{
  "model": "encoder-decoder audio transcriber",
  "dataset": "short read English sentences (LibriTTS-R)",
  "train_examples": 26041,
  "n_mels": 64,
  "hop_length": 160,
  "input": "log_mel",
  "spec_augment": true,
  "win_length": 400,
  "tokenizer": "char",
  "vocab_size": 32,
  "encoder_arch": "jasper",
  "encoder_norm": "batchnorm",
  "encoder_activation": "relu",
  "encoder_depths": [3, 3, 3],
  "encoder_kernel_size": 7,
  "encoder_stem": "single",
  "encoder_widths": [192, 192, 192],
  "fusion": "cross_attention",
  "decoder_width": 256,
  "decoder_layers": 6,
  "decoder_norm": "layernorm",
  "decoder_norm_position": "pre",
  "decoder_activation": "gelu",
  "decoder_mlp_ratio": 2,
  "decoder_head_dim": 32,
  "decoder_fused_qkv": true,
  "decoder_bias": "all",
  "decoder_qk_norm": false,
  "decoder_parallel_block": false,
  "decoder_inner_norm": false,
  "decoder_positions": "learned",
  "decoder_cross_attention_every": 1,
  "decoder_tie_embeddings": true,
  "init": "trunc_normal_002",
  "residual_init": "none",
  "optimizer": "soap",
  "beta2": 0.99,
  "lr": 0.0021,
  "beta1": 0.95,
  "shampoo_beta": 0.95,
  "eps": 1e-08,
  "precondition_frequency": 10,
  "max_precond_dim": 1536,
  "one_sided": false,
  "adamw_lr_other_params": 0.0018,
  "grad_clip": 1.0,
  "steps": 6500,
  "batch_size": 256,
  "epochs": 63.9,
  "lr_schedule": "wsd",
  "decay_fraction": 0.4,
  "final_lr_fraction": 0.01,
  "warmup_steps": 1300,
  "weight_decay": 0.2,
  "adamw_weight_decay_other_params": 0.05
}
Rows from block 3 of the text decoder of a small encoder-decoder audio transcriber, named by matrix and row number. Rows with one number belong to one neuron. Each number is 500 + 25 x the weight over its row's rms, rounded and kept within 0 to 999. All counts start at 0. Numbers have three digits each. After the name is the row's rms in percent of the matrix's.
After each neuron's rows are labels from the 100 texts, of 14848, where the neuron reaches its highest value: "tokens" is the input token at the peak. Only what is clearly more common there than usual is listed. The data: short read English sentences (LibriTTS-R).
# fc1: MLP up (decoder.blocks.3.mlp.fc1.weight, 512x256), inputs 86-171
# fc2: MLP down (decoder.blocks.3.mlp.fc2.weight, 256x512, transposed), outputs 86-171

fc1.115 103:462521505517524487526488475512490480512491479490484504446527505460524486560449481529488552519455496463512467512493511512490459523451492496488522494465504528475506506506505485497476507522487532522507510497500489489458517506511481459492435519511508514546460539
fc2.115 101:456495523517520539497541491527463472484534466482461493506504542485467571488512507491470501479467559476506508529503508498491501467542509469489489492507545473479510525523496478483486485509505552521531485505510479507504462435472508478518497484509532485498514508
tokens: "y"; "r"; "s"

fc1.260 101:507506498511516476510456493520522490484523489478547462487511522515474497499500470481490544450503526498502467504481500528520519512464511494481493504516506511509483471471454492467530511517471496526476511509480524506499487506478459479503532529476473478495475525
fc2.260 100:482474531516452537486508519464535474483489491558477512517471509497499486482483509559504454462510521496513480528509504461485503473553511484495488466515489445479546562477507493485536488538478539495457505508516490488498523498502517513483563471511490524500498497
tokens: "a"; "d"; "h"; "q"

fc1.414 096:513508527497517498479532508507511519494502540523552479491487509501502513515478540492504459467454515487516464500514514499507470544536520527511488473469470481495494496482482479470533538502484506479450475505486516465486462524499531504472507485501489545452529473
fc2.414 104:531486516474511528457505451545464487500542486454531495462509538492478489471479540507477542498464490520468479453515508522510508497465532495498530431481485505484531545525458452508514526485479444526553525535516514540516523513482480496492444458477509516505460496
tokens: "r"

fc1.53 107:506512533495468504502496519499483503495477463485486504536509516486494541504526465530540487470518497497511444479513515505514484507515511495509443525506497436528555479498494508486502487480509542481477550558486440461510531475484492455507533497489533480523457503
fc2.53 103:460492511463533510518510551543528481489519501524493489517501513479484486485510452478468488468510522494459470495537460522576517519466552519479525517500514531458496487491473502534504502509476501499548490517512516531484501497492492514471520457474492514519523465
tokens: "n"

fc1.241 108:515507464512476517529500521438540506479472533507502511498513508507478466498513468492501526469497484495526493472491506476499490501531588485517500529509492493483477521509512491509547452476519546468537473467438500532475486506540496467519515515549508531487468506
fc2.241 103:499521516515519500505524487511516506484495484501481485492518472536471483503511503481494525472489498517456518519510515498532467497549499529507482507496488520514511527509544525456553514478486538464484505536533479502520450536448495487506528490504445489534474472
tokens: " "

fc1.236 099:510504520474510509468522510482508490553494471501510512477491476490546494502507498510551466513545491514507506538469520483558461512527523495507480510511521550479503483540549517546501529526515504498469495516498484481492528470529544501539490496483465502495511546
fc2.236 099:482455503521456485455478479512466483485503549511524519464493481520494467493570523488499472515494490510505503501504529502482488497444503502470506505449516491521490490481507449530504459452506522504474470471492484498495492513411508521519483494558507521491490480
tokens: "a"; "t"; "g"

fc1.445 093:538529513528540514505518527502554499492594472524503457540502505509520516521507542494494549491516501506462491496529497509500516527490514482517523501510503471526526468455538521524466517482473519504485524559509487448521472487568513503516495506500508540516515493
fc2.445 092:535509534524474494478490503508521474534502446472485477508519493495542534481496522453504510509495511541490520486565493465517554497508495521488532498529490557500449530498529515481526519456521534497480489526481492535480462524481525500462467509482491514552504489
tokens: "n"; "m"

fc1.320 109:478480470501520465472440488528528530555533498518554496530484505527514507451479478485486528489482477479470526516471507482541506490477521472488491475513465480499511471497520516484483529526518503532484464501523520519538498458491536493479496499535560477499516469
fc2.320 103:549558504470491451502530503535539474426518512504517466481533507503493482496520499495505497503567522428460471511460514506520521500496513477484478494521499512489485516509474495483562491528505480487498528491530519484501467455494471475495537451515444493505477497
tokens: "a"

fc1.348 107:496494503509529474477506529468504497480507533522529532509489470498501511555510480475487509499539482513531472476496518453510514520485539485491502523541519497498515490510502513512507451506497548504479496515492554507488502530495506492487472542502457522510517512
fc2.348 108:510508504498513516509468485474478522499530501538497528453459500495520493479487497498515476491510489495517520485508428516505479495520526470522500467498476481514531474515512531532543517496499472492545478468498501496516473501481515544526540471487490492500524516
tokens: "d"; "a"

fc1.106 099:526510508518481480471497496518532473471513488534487510468465502519551464569486477500502501507527495534508440512498469514489548521514496478492487485493489509530509526498507470529486498531460501526539496502490514493497561525489464513485488456528539511477434498
fc2.106 091:528502500551476499541494474483492476500490470505502455517522499484468496432476529480503476492506525439456500528495521483493489490516503462536501507486466489489498461519492494457543498491478564490484495459502465525496455512511526513499497502528531471542507494
tokens: "t"

fc1.1 102:495528483502502528530527432462480525509509426472565520481467474480493481511496548500505537511510510505509494511537502520526490496514485521520507521507515501521480528526473496509474479550468523488511496485500496466494483537466502520535483507496485502470488517
fc2.1 103:473507522501469481487539498467536517494508493548484501504473505514474486514447486514476471533460500491467468487530543491503454489516463497457503474506534502456483511499490529455506466492485516511474486530492495475502487481545532509494519504526476461482525522
tokens: "y"; "f"; "s"; "o"

fc1.2 097:479524446532442518458499546530494511486514485490489496498518496500539512526515554515462518518480514521482445498528483533531521501496530531509506524490488567515548463486457491505500504514470484504520500460505499520516467503500550453502488517504473480511532483
fc2.2 090:513476495508503498523490508438484494549477506519491514480487547484502538482473483524480478464480491479483479443491510468484533519519512524489482469500487517494489549509527501488513490497512516511481464506501487493491499533520510514504498513563477499506512521
tokens: "e"; "a"

fc1.221 100:503497447477495518477469501533580494487514492523515522492511469526530511515519520471509536499474512503490482478503457509508510528507499442528543499511478505500500509518447490517528500504507495487502521498506460483479546525519535506503526511484518489500487498
fc2.221 098:520465472516466513505498507538474470547445504493476530523478558531468475475511515500507469504483492476483482549517509514515500495518489483498491471505491509486472506491556524522540488505478492542511524495535491502484490477488512518533533464537511498502548468
tokens: "e"

fc1.9 099:463481478509468559506477501511551478575528453491521525534549517476479478533468488523508488535512525489523479457497469521515487501506499454506501531522504533499484508515467458585513470493545528492441486495512496550497498478492472523523491483494517510516499503
fc2.9 097:500493511505511519489475460531496491482506497536481544513514446487473491476497481466437527547562495490533530503478527486522479551453484490470506452472493486516517491513460509548456471509539503485508470523508486475488488524526456472478519503470479516463450462
tokens: "e"; "s"; "y"

fc1.147 101:503501476500550491534517473469519535481546501494542531532525482493485500487503513440454516530495467492528524486498495510465491514521517524479554484456478499480500482490509463519496490500486533521524457521516509499484477505501522495505474488505501518511476524
fc2.147 099:505507485496494469490472518502509520525454490494526470479499518536503534508509478489503483469498446478513501498501512517534492507478496487498514517542498485537503517499510507474463502503521503500491505464477487504551516466508532495516527520475485462494528460
tokens: "u"; "c"

fc1.427 094:480456514474493468512530546503458511453542499494517480523536484522503512487460475452482538528507472494489490497513497472484496486526531508533531487501538492484543451445483534526467483498504551498477506501499492491470476514513520421516476535462467505495507563
fc2.427 096:485493429479511483505495509462505480478556525533471545515489514495540498466508523527489512506508482509527531458525503502519498514524515478506491464443466518476531565537521531522487500486514486507530523517473448567465525515472500508483564480500508505496496507
tokens: "d"; "r"; "v"

fc1.71 101:475541492501483532531429545504498480496485497527481455531470499482474466479529499527479522493509462529510500495499501516534492506527496455496516525488468469482520485453467507498500513508534506515451503501507529527511512495445524539474490511448515492487445519
fc2.71 100:463481474502487508502481495499483512511482501487521457439543492519510517477493477489496461519497525503493525511503504516442483514593508495482546503476454450501524461507524492493503507498497511483553487479511487473483495536498482498475492466502478496457521519
tokens: "e"; "w"

fc1.261 100:500457486530521515525499507483482482531529489458476500537485467535500488492512508522487534523505488476503555534529512492485509558496509486504524443476516484510510476485511492512564494543507480494460458478498528494490481447499484517498508493496508486493456533
fc2.261 100:503509557512453551498455477480521489515521476529547455532512478491490494573483499533544503468487429491472515455539472544494506513431515490494513499515477519550501477496488479496490521462513497522522502511472519525547505542514499498533526517499463496515461549
tokens: "u"; "r"; "w"; "m"

fc1.31 109:475561427488536512477478495536524526482517482500494493488484509482465480541480526501562491508526508501481504473501502507471554505529521464494495504531488539521464471506485468476499488521506487499527476512487514514510523521487530461498514523581521475516485513
fc2.31 102:500485513518462503532500512482516499521496525481513502475495487492537471472513510546504521496488496482457470501485497510530471541517490512518509513532523513460509511556497530490448508552501483490503520509508557505457538491514498512495535525454509486488529478
tokens: "d"; "o"

fc1.323 100:525551516514510512523505497493522504480551476460493497541506508508494483521467531491482535502506497503460532485502467473471552487485480500473497516509498489462513561528502521503489485540495500447498501476500497474509470534500482542500560515513528510526494518
fc2.323 099:525473528518475492557491469496524505507479494523498516541507473491451531457478476498519458468445513492498520506495513539451519491510458516466474513527508473452479482450518503483522513463524523510505465505526519490507511482519502508501505489551535505501487537
tokens: "o"

fc1.146 107:490470509522470477440473475470466458476493492512504471456522485493542524494510470455482472482486496504476494521509463504491513535480490525459491513497504523528491473525513514508533473524523484464465523512524489500482520502473490467537470466469470548503483483
fc2.146 102:505517525498536508555489521483509474473502482492508479518481569521491507509485521519509472468518491502455475517488554510487483529495497495473489512531490526496556556481493514453484515502507529527515480466524496482517511497500467507437475499515507462485510514
tokens: "i"; "u"

fc1.54 111:522568489530503463474460528507491491482502521520477511531539497535515524466487472469524536511482481535451496499524496474546528547495513495524510481476537484482474498509525498494500498507497518510507485493499505502515522512447501524497516472454491473497509488
fc2.54 102:469427501463530498500491498473460479479498498521516523535479506498491450451508475503476510518460505463526480485515486511483555483493542520432495514490513497492532500498545560545503489486480505510489472484497512526530512499516523508486499509493500519478514515
tokens: "l"; "b"; "m"; "p"

fc1.142 101:499527526484479535476561534505517504546495508534474501463507518494522430493513504489523528508500495492491469464534505490530510483484498504495484517488492500523516517474478506464504542531458507500473473508527429534485526504494533484543484494523521505506455494
fc2.142 090:513480492519500494513524496479513526487470522509494506525513494487499529516525497483534501481473481497497516509490463518497507512541548479483566477538542521491473478536506474487512456486535480494484505523586512505479518467486472508537488532527527501528461506
tokens: "e"; "t"

fc1.130 101:507540478541515500488513499515479501527517478529561491497542525470476477509523513501494510492537492524485451508478541465499531492522482468537525531509500515522491443479511464474529506531487485560501505456506469520498536515487518509498513496498494513528474476
fc2.130 100:487521460494528461477495495539472485503522535499499495529518525491472507473515506484471488506480509465439488529488502507534496483522512498487503475478506503485551549536515515510485511480528507488474518528522507505484574486549445470530490545567509497469477505
tokens: " "

fc1.14 093:485503499502487511532520520503515496530471495478499509507503486487493548523514517442467489519466501480500541462479507497483503540503493495483465484518519500489531474500491517506483447532513465480490501498519493505506485455500501515523550512499497524463497499
fc2.14 099:458484522511527547536506506534462466479486493510526487511519500530530463496496495510526532512453525479464523511492488503452527528482535514475501501457514463525516480507553559484506509466495476545507504488518437487522515553510520513467507533491484538504512500
tokens: "y"; "d"; "g"; "r"

fc1.78 101:542484520448521504457464516468459515494512516525498480472522498489455503487499496491516495552509525487466509467514481541467508478472495494493518482538506514542510486529523469534505524490507478519524493504539471490507513502523464498533466508472457475478465494
fc2.78 098:525527490512476475480495548486506468476544492522493489529558482524485499471538501491515531459523465528502493526463512535511498499493528520514488507509456453512520472512493516440448496479499526521508484483556447540510542468476489507471527507526497485516568487
tokens: "i"; "l"

fc1.220 106:483474515527496485495495534459488507505538484498473533504541504472523485490503554488496516513486475514477486518488486496523487512516534488527550490533465485509537483492520532516520465508466528500488486457508520533509549531465471498519493506487496506473541481
fc2.220 108:517496487470509509499524490564496528508526467474521482490469541488521519516484562545472495512551486535553490527555505511501489524491483523505515473558462542491538475537487472454508479483524490480520485509483520445491481541478486522463544510490477516490504512
tokens: "y"; "s"

fc1.439 100:547500462458488550476504536522490519506486507516505523523493510540525478492539496458504478483525552473490425511549543508502500491509514449542451529474529527447512466479510531501519536502468492483501498486521493509512470524516445461494516480472457495501496511
fc2.439 101:505521467503508519505502469497526506509472514488503543522483529484486483466555528470465496491463543505493481459522508523495521455499537464512536560457535485502484509536512478500520505474491490525500473449518516528531467496505461495476474518458539517463506552
tokens: "o"; "q"

fc1.396 101:484525506498527489508526494481476519485550489510533499524512505462488508504506520474543501502508485519464466520542523487512497483506486486490494527496446524471490531494514532559514526501512512509483520454455481522497452518514536498510527514480505460536461480
fc2.396 095:496450521497495500527461495458491504522517482462480499466486515520478477501540531533487523523469491455556493477464467518492473535457485484517517521520475528488517461524492459471485504512494476540493472568531516493506517506467506465485495525506476518501553525
tokens: " "; "i"; "u"

fc1.501 100:494516487508498498464549518495520526498472497517514462488525497497470503510530511473531531525517446499507543539477521509506492515466489440489521495505552527519560491511523459455480486501499550478499556494488527535510494484532525503482467496466501530517483472
fc2.501 100:526479447485516500535511527498507507513464526517471501499520488510510510457469497484450512528507501483501472523464485523508467480532527489489517513529495490475464493487528472525526503521511483517507480499540508546508558476478522506525535485529527522516490484
tokens: "i"; "o"

fc1.111 101:504471503494506483525537473489489472523501490490463450517501526497497483492539475519511505477478505520453519478498545486458462481486513505461516514523476517482538526486473511512486502506506485517457460470499521482488563550507522521504519538494519452496489546
fc2.111 101:525559484520517440507521452519509488499463528471493503463504487511514477492480537522581503535496515464522525485461479537465508534488526492509527512500465492494504482468512527492501539518526489499513514521527484509519507536461496490483537468504516454484508505
tokens: "a"

fc1.211 105:478497458473450521502521546506564506520492549499497463493495538486501482513542512492517498463499482497523499496497517517528542496495520448454540481461529523466520490484468498448512502486469520490500531516507484500502488503522512472501504450466503503502527509
fc2.211 103:496496490490484521520472494504505455460488514476479500467516486489498489499488511495490532538499574501506501501509471483565507502494494515444495530524516471504538520479486498494479483511507478477498479494483512517498492415483496464473508510505483486524515514
tokens: "w"; "r"; "b"; "l"

fc1.65 105:527496510518550502495539491489455515488477517501539488488529467482485490526509463470446486504464454488538489493503486501474509498490483469522516474518491492532503502549521469491510482525512493531475510504510481560520505494482502515506517492467480497496514514
fc2.65 099:518487500507462514486527519507491476533498527483498554492464536498516492499482474489497447529492499475485516489536466482489499478518485473464481489546504477490534510510517522488491471515485465511521477509468485492488501517518485502460447498497477491520488503
tokens: "l"; "a"; "o"; "c"

fc1.329 106:478502548521503499477489522471494479512568505560462510539515501450519510536497470466463462533527473490516518539513480470470502496521499470504518473520482509493515519477501509464541529509471497492483467530422436502493516532481492453520503496485460485497535503
fc2.329 097:520540466497521527525552502493497520465499488488447526464502522545498492453494524496505547492520518542506516474497465517472483507506549488533502493489519500508479486486512537515500527502544540509470517497490499517522515483507511504479485487468504505501454517
tokens: "d"; "e"; "u"; "a"

fc1.267 089:522521537475458490538511502446489535474510530503492500487505512493458457524500517521508517472531502508522476501479515475536494503509511533469457506507465498476493531512509548477540468476493450498528521512522493527519491515499522501485533493508502474511488489
fc2.267 097:521506526486459502501491538488494540505500500480512531493489530519499520499422503491512531534489474546504487466519513487560510476515491492533487460498522504521487484474487504482499487482522499492483509535493463478458545527520446543558513509536513501480524530
tokens: "r"; "o"; "n"

fc1.490 111:498506487461511496504497491497550473535508530499537506525520538497498519544496519492544520518490459469461498547495516546466481490484491441487505484535481536533542525536474526525493488462547448453520533544520524482470515506483490472510489498495504514525512522
fc2.490 113:544501498474494465500489547519496497529506514504504454487521476453475522513485487440461466489486495505447478510505488502532531489539528499523516530458496505501532472466476552479470528508531457520508507463540477536509501503504448501547491516534517463494458488
tokens: "i"

fc1.255 111:494491481505486437506534506502491520478480517520467509465474540459492475510503476532462444474474517508503499452503498528499473514509506506534532512537469455518522478522518524512497488485465522470508522490500516469488483525480490509500537491485472501496524520
fc2.255 108:515507522504517514482518495490501512497515470522517480490492536489484505500486504502519495480525489475512519495504525504478513495560498485569495508506537515469525550539518442472486488527490518522502483513504513463508505533525545486495536532519470459491533456
tokens: "y"

fc1.499 100:559507479536439486474520493471480492538500456517494497489515485495497466477475464524484469540502501533463494511478568493479490488541514502492550496499479540522494459486466513491512524457522549472529494489486496537498489486503504487486498531509548464491513531
fc2.499 102:521480506524525465492505493488515502517484499481501520500501471486515470523516501494505512517485492493521514457484483480505484469471455454504498496508524507481564505535494510494469521474521479514496503515521467542474510518460538450516508501505564498459536517
tokens: "a"; "p"; "d"

fc1.290 093:507448522499484516501483503473493511500446543473499484502481522516540530470493497512481517493472489498501545512521504484526450491510507525515537450514497491466533496509521510497487496486464507501519480553512496492527477475502520489491522516461519513472437480
fc2.290 093:498483476521479490518487471475501524482537529487507520512477504462478534498488477527503475485491483469515527510525510488503522501490505531483502490528539518523495494524473467480490481521526499521476496525525473492548473500421486494483503533537488500487513502
tokens: "l"

fc1.218 108:488459501494520443464534523489525522492534494522535480472477484527474524484495556521508476477550511477501481484509507494519505472525505491513440437550511497479454502504475491512534502491497481487488498492518496479485512500497536509512475530498532496491506492
fc2.218 108:524492489499429492472494511438481459480429507495447478481501483485489467486517484495498491521516480511474532525484473503539504480481474506497490527502504505506496518535482492490509481483532494525488510514504502528520502502470488524511505446483519511536483514
tokens: "l"; "s"

fc1.455 098:477545500464423475499500515491473516482501509478502496498429501490487514511533489491512503482490475518497500484463526511536521509498467492495489464517527498489455499476507463519485487514506494550508466514486453492479494504501511467463519467514498525495505523
fc2.455 106:539529510496477488464511434488487448454450506499450471470473538521504474518527512472499548489465477482482510477505485472465513486523524442528501535484482505520538471497514529500527523508494461492495494498523491542455511531479495507519542508507513507524524502
tokens: "w"; "d"

fc1.215 099:546575525481493451486520511512535499508527490513491517505503472528489470482516495508539470477550455518500511514462505469519492499543496485514481512520500518502491532487491488477480450445487469504537500546511516495536435512472497516521492466520458493514516521
fc2.215 100:498482494519503480534517517519509490515504467495518501482486503501509544483477500545481531479492492490564504486445487468484478475455469507515502510498522511494541484479473486513495475524530513493498474542514493550497507482518510487495506488488485536563445529
tokens: "o"; "r"

fc1.104 095:462470546550514512494482553471539496527463466509498530537490513480473512535484494472439560501543511439468473503496492505447480506504465435487504506508523521507488462496472483526507521544485441481490520579489470460453516515512488512478494459469495535485509520
fc2.104 097:503506466472517523525542481452481499501515512496512512476440467490507516506525481503509488504526534494547499503520470484529518480536499492520505494506462476458501499493454520496504484472534522490507469469502488489498517507503495492557488456453505510469510455
tokens: "d"; "r"; "k"; "y"

fc1.366 101:489555496491577471470521425525522495554515529515494500489484499471497454545524503540488450505449475519465581491489472529489487536460503509522515456529487490546532546487498530451487503518474503481488496473490462531535534536505483510520478487528528519517479502
fc2.366 102:483507499522507518521471486488543475518524497472488503540488504513507514434507448463479496458486502541476509503541504487503455534543490470537473477486507517429515500490503479494496473546499558511502527547469491496470508564507504481510495512534486482515471434
tokens: "n"; "a"

fc1.101 100:497533519476473503461484467508486506473506502485526506507525485499545452492505530515530456483510489476520494506546498484503475532497467506525494510488500510514500504555501469497529505485502469471489523515461473527468471507494491475461521527501472529509471511
fc2.101 104:503528507498472519482480478503541525516445499467450486560500479520505487520536507507528499499491517470474491501523519545524505512501518512512511514467484478510517471477508520502495509489506472497487513543513519521505502549480475459558480476482496480509502497
tokens: "d"; "k"; "l"; "r"

fc1.328 105:498519507508534529507472538496523510582481514476466491545490499454488529532478501531487521499496524514528471515470520492529483434511549470527522464487499510519516488522502547523492472471485466485509467513491564453483468496493527498482508496533479498513491528
fc2.328 103:513481509474491499519531537518534479519492525507505475532504470473519459502512487478496511501528483536531487473560532491508501524441459494501500521482512485479478497500506479505479525503460515489482511472522482459466478461499468457545474503519519497473507506
tokens: "w"; "a"

fc1.402 099:531533518483501488468499536530537482497521524463480555489510521494477520475482498486544465477515492506477553486509525526478473532473494514497462487491496510479557460495494510431533490491477494482511463528505478521552488467474481533506483491471510473488514510
fc2.402 097:564491497461534527509494479508489473499534517498481491516510490460503486468453501487477531508432522498536508485467481536470475499459504465514509469486517486461490502540505468451480448540504509522499505524451496480477465509495517539490512546508487530509497503
tokens: "l"; "r"; "n"

fc1.367 101:533448505568480480515508526503441516471506493463532490508511538494494499475526449524519513511527488517537456510472495475506485502462503536472502474533518537524550545493478483486507541504468506530487483473481523505485492480493507472477501492508483510528490528
fc2.367 097:514487465475480537480457507454542480501511551521472532518446538486509476521489537513511513537490512513487470501468494537494520511514502547484531514506559509505482511531517496469474484475503454441481452498491498500490504523519523520498531500475527465532464474
tokens: "r"; "a"

fc1.32 098:494554496502514504492441491517486507509484499518468486491421493500487503489494532513529493470516492529516496518501531514511476510507484451512502525507470462496526523489478520551531482425486546541464524520474503526444479488510532510502513507467474462450481486
fc2.32 094:436437472509510481479472509515520489510502494476526488530550512509496490493531481512492503478477492482498530484478484494533498460487471539515508521506494491514492525459505473471494471572519505484496516448483513506492532490546492527501496514526502522523543450
tokens: "y"

fc1.237 100:504456512495501485501523505513525506500496499521506495500463520465496490461488484503466484470551489513511495459463492487506513530493495497528487542496535486490502457527513517493506492495478475496473544477466541542508525463493487475501481491481518516519466500
fc2.237 098:515512511506462476464524486522478508495471469444486522497488534484502484510492504560517494499523481494519494469529474467466481459504483487495534478464496509523530492506487507508501537538504489497490491500462484478496472457524462501521479498479543473476475527
tokens: "l"; "a"; "j"

fc1.170 093:538526513493535497499484535515499517503502481482525503443476509474518505504511517530510503492464473518540508503488484550589529511499485468494538514535494500513522476526515487527533519486477497487466531524462495497536488527528511510515499506515471507469496460
fc2.170 099:496458442489500482543488473466472493505511497530489443521541520459430482499504494500468498519506518499549512508466482500509522509482531523528450492468508494462502459474496512490473491438510536481505489506481535490544526536495527502549468478482538535512502516
tokens: " "; "r"

fc1.340 098:479501513532505489498526504499507502493471491510556505511508519461524500472479514517495525504472508508493492526480520515471495487493495523487545483528518487476482512535473486500525451465480494465519496525527499449479454452484502486529517505512516548482471523
fc2.340 104:499538508495475507518500484542499474493477542494519529493481495548476481502503521489502543509513514516488534487491487517454543467543512498497467508491524477527502577519536483463511492499470505500483470533495449512486462538524503498493471458479476480492484530
tokens: "i"; "t"; "b"

fc1.196 099:445511469546492474461502485475461447535497486490487500530497491506467493533525495508517498500487514559516501500495533453503513502548517488479517507528465516527476461507499492471452500491505504513497507516508542481505493476528493551476514476517468450497531466
fc2.196 101:551505479475526537512522514525513454497544517525469494483526471490494507543470514498483449480501515488482495480533507486521542499488461573495518465506461491492493495506477538510507508510524505508473500488534514555538473457485502512492487522506494493505501510
tokens: "n"

fc1.137 097:486519491430488497484466526480546493518542515483459492517519460530541490528515481514510526468524563556499504570508504466561446503517530478482503478486509499482507471507519541479504529506490473507503483525499497534535487475478477499559487500503518517516497493
fc2.137 097:544544485498517519526476488508497504488463502495491511450518498463534503505482518475537494543525466493474515527456476526473459503482439502481493534498467515534467522494515496513563518481462512477516487466527485510489518520500461455511540496527514519474493511
tokens: "e"

fc1.304 099:494495541465526526533454481477502543518452521498478474480497447488546526448521500532503505539545533486479511494498529499477488487479519455498516538519472487523509493497503535514495482550530499430503524473505529508558484494469531501532497509442504456482478465
fc2.304 104:522529476511507452463525506534473548497494518479503503471537517486493478510542499503497541532475487496465499540463518482512475463522499542537504527534494498489484487484468460476499484496500517510512485459483504481516508505511473546526480467479530478475503510
tokens: "i"; "e"

fc1.279 095:523525449488513501472503479521492487460462500494483509502500486480515546551510495484478514521531513467448496483480450537497489488519527463491470514467471496500502501451510489481495476520497484506515522525450452542471497508482492483500510501447491471460486518
fc2.279 092:509473511455520501490483487468485468484515483519515475474472479477513497507481516509512543495502519509490498527490506523490490471469511505523496535482468568542484472531473517476499507497556491442463474493490505492551487492465492532516484549539504547494518503
tokens: "e"; "t"; "d"; "g"

fc1.359 099:528507467515520491491494499485488539475485492514525513483473470460551485525491512551466440524465464472517505461515490528543479518498478472483495541497480501486460532527505527499540526495504489497485502493488505534507503485506529494479447507517501475500487454
fc2.359 106:477475534485502462485503475527515499513487507523499496519526476505500501514547518464484505518509427467481493522491549451531503507548476486491490491509501512526575498479512472473476477487478516494498498492523523514476429485504549508493511484528495488528592462
tokens: "t"; "p"

fc1.164 097:536501485488541483523503497523457492498468487506561453495516498521491491482491545499473515509479480538500505523483497458518498471486546524507501491517493524472501517564477559491515494539491530507501554472547504515527474486491522493528506509534486486485487486
fc2.164 098:416519529507510490491530489467516536551475492471485479474503457468542516502473474491484469479521480465506515488468502532486507510542522504536527538467516526509514532480515485499494515515542423495480486506456527514500500496471501506519507435507489488525461497
tokens: "n"; "l"

fc1.185 105:456500524562471531487447473517555519473503503532528517498518563536485492516488458472497504509462502503462483549489511533507493544538514484532494518542505462453497464538516478500503514526505526493505476516481545519504540551458455499475462475497453489488522532
fc2.185 105:500517497555527499516488459516487512458473502506476492518476529483463512478480514483580493448521540493528523489530569501525486478515485497523502468503484517473485491479495514502465505511474493502490501515496499505490501563502504514527479467523517496541530525
tokens: "l"; "u"; "s"; "o"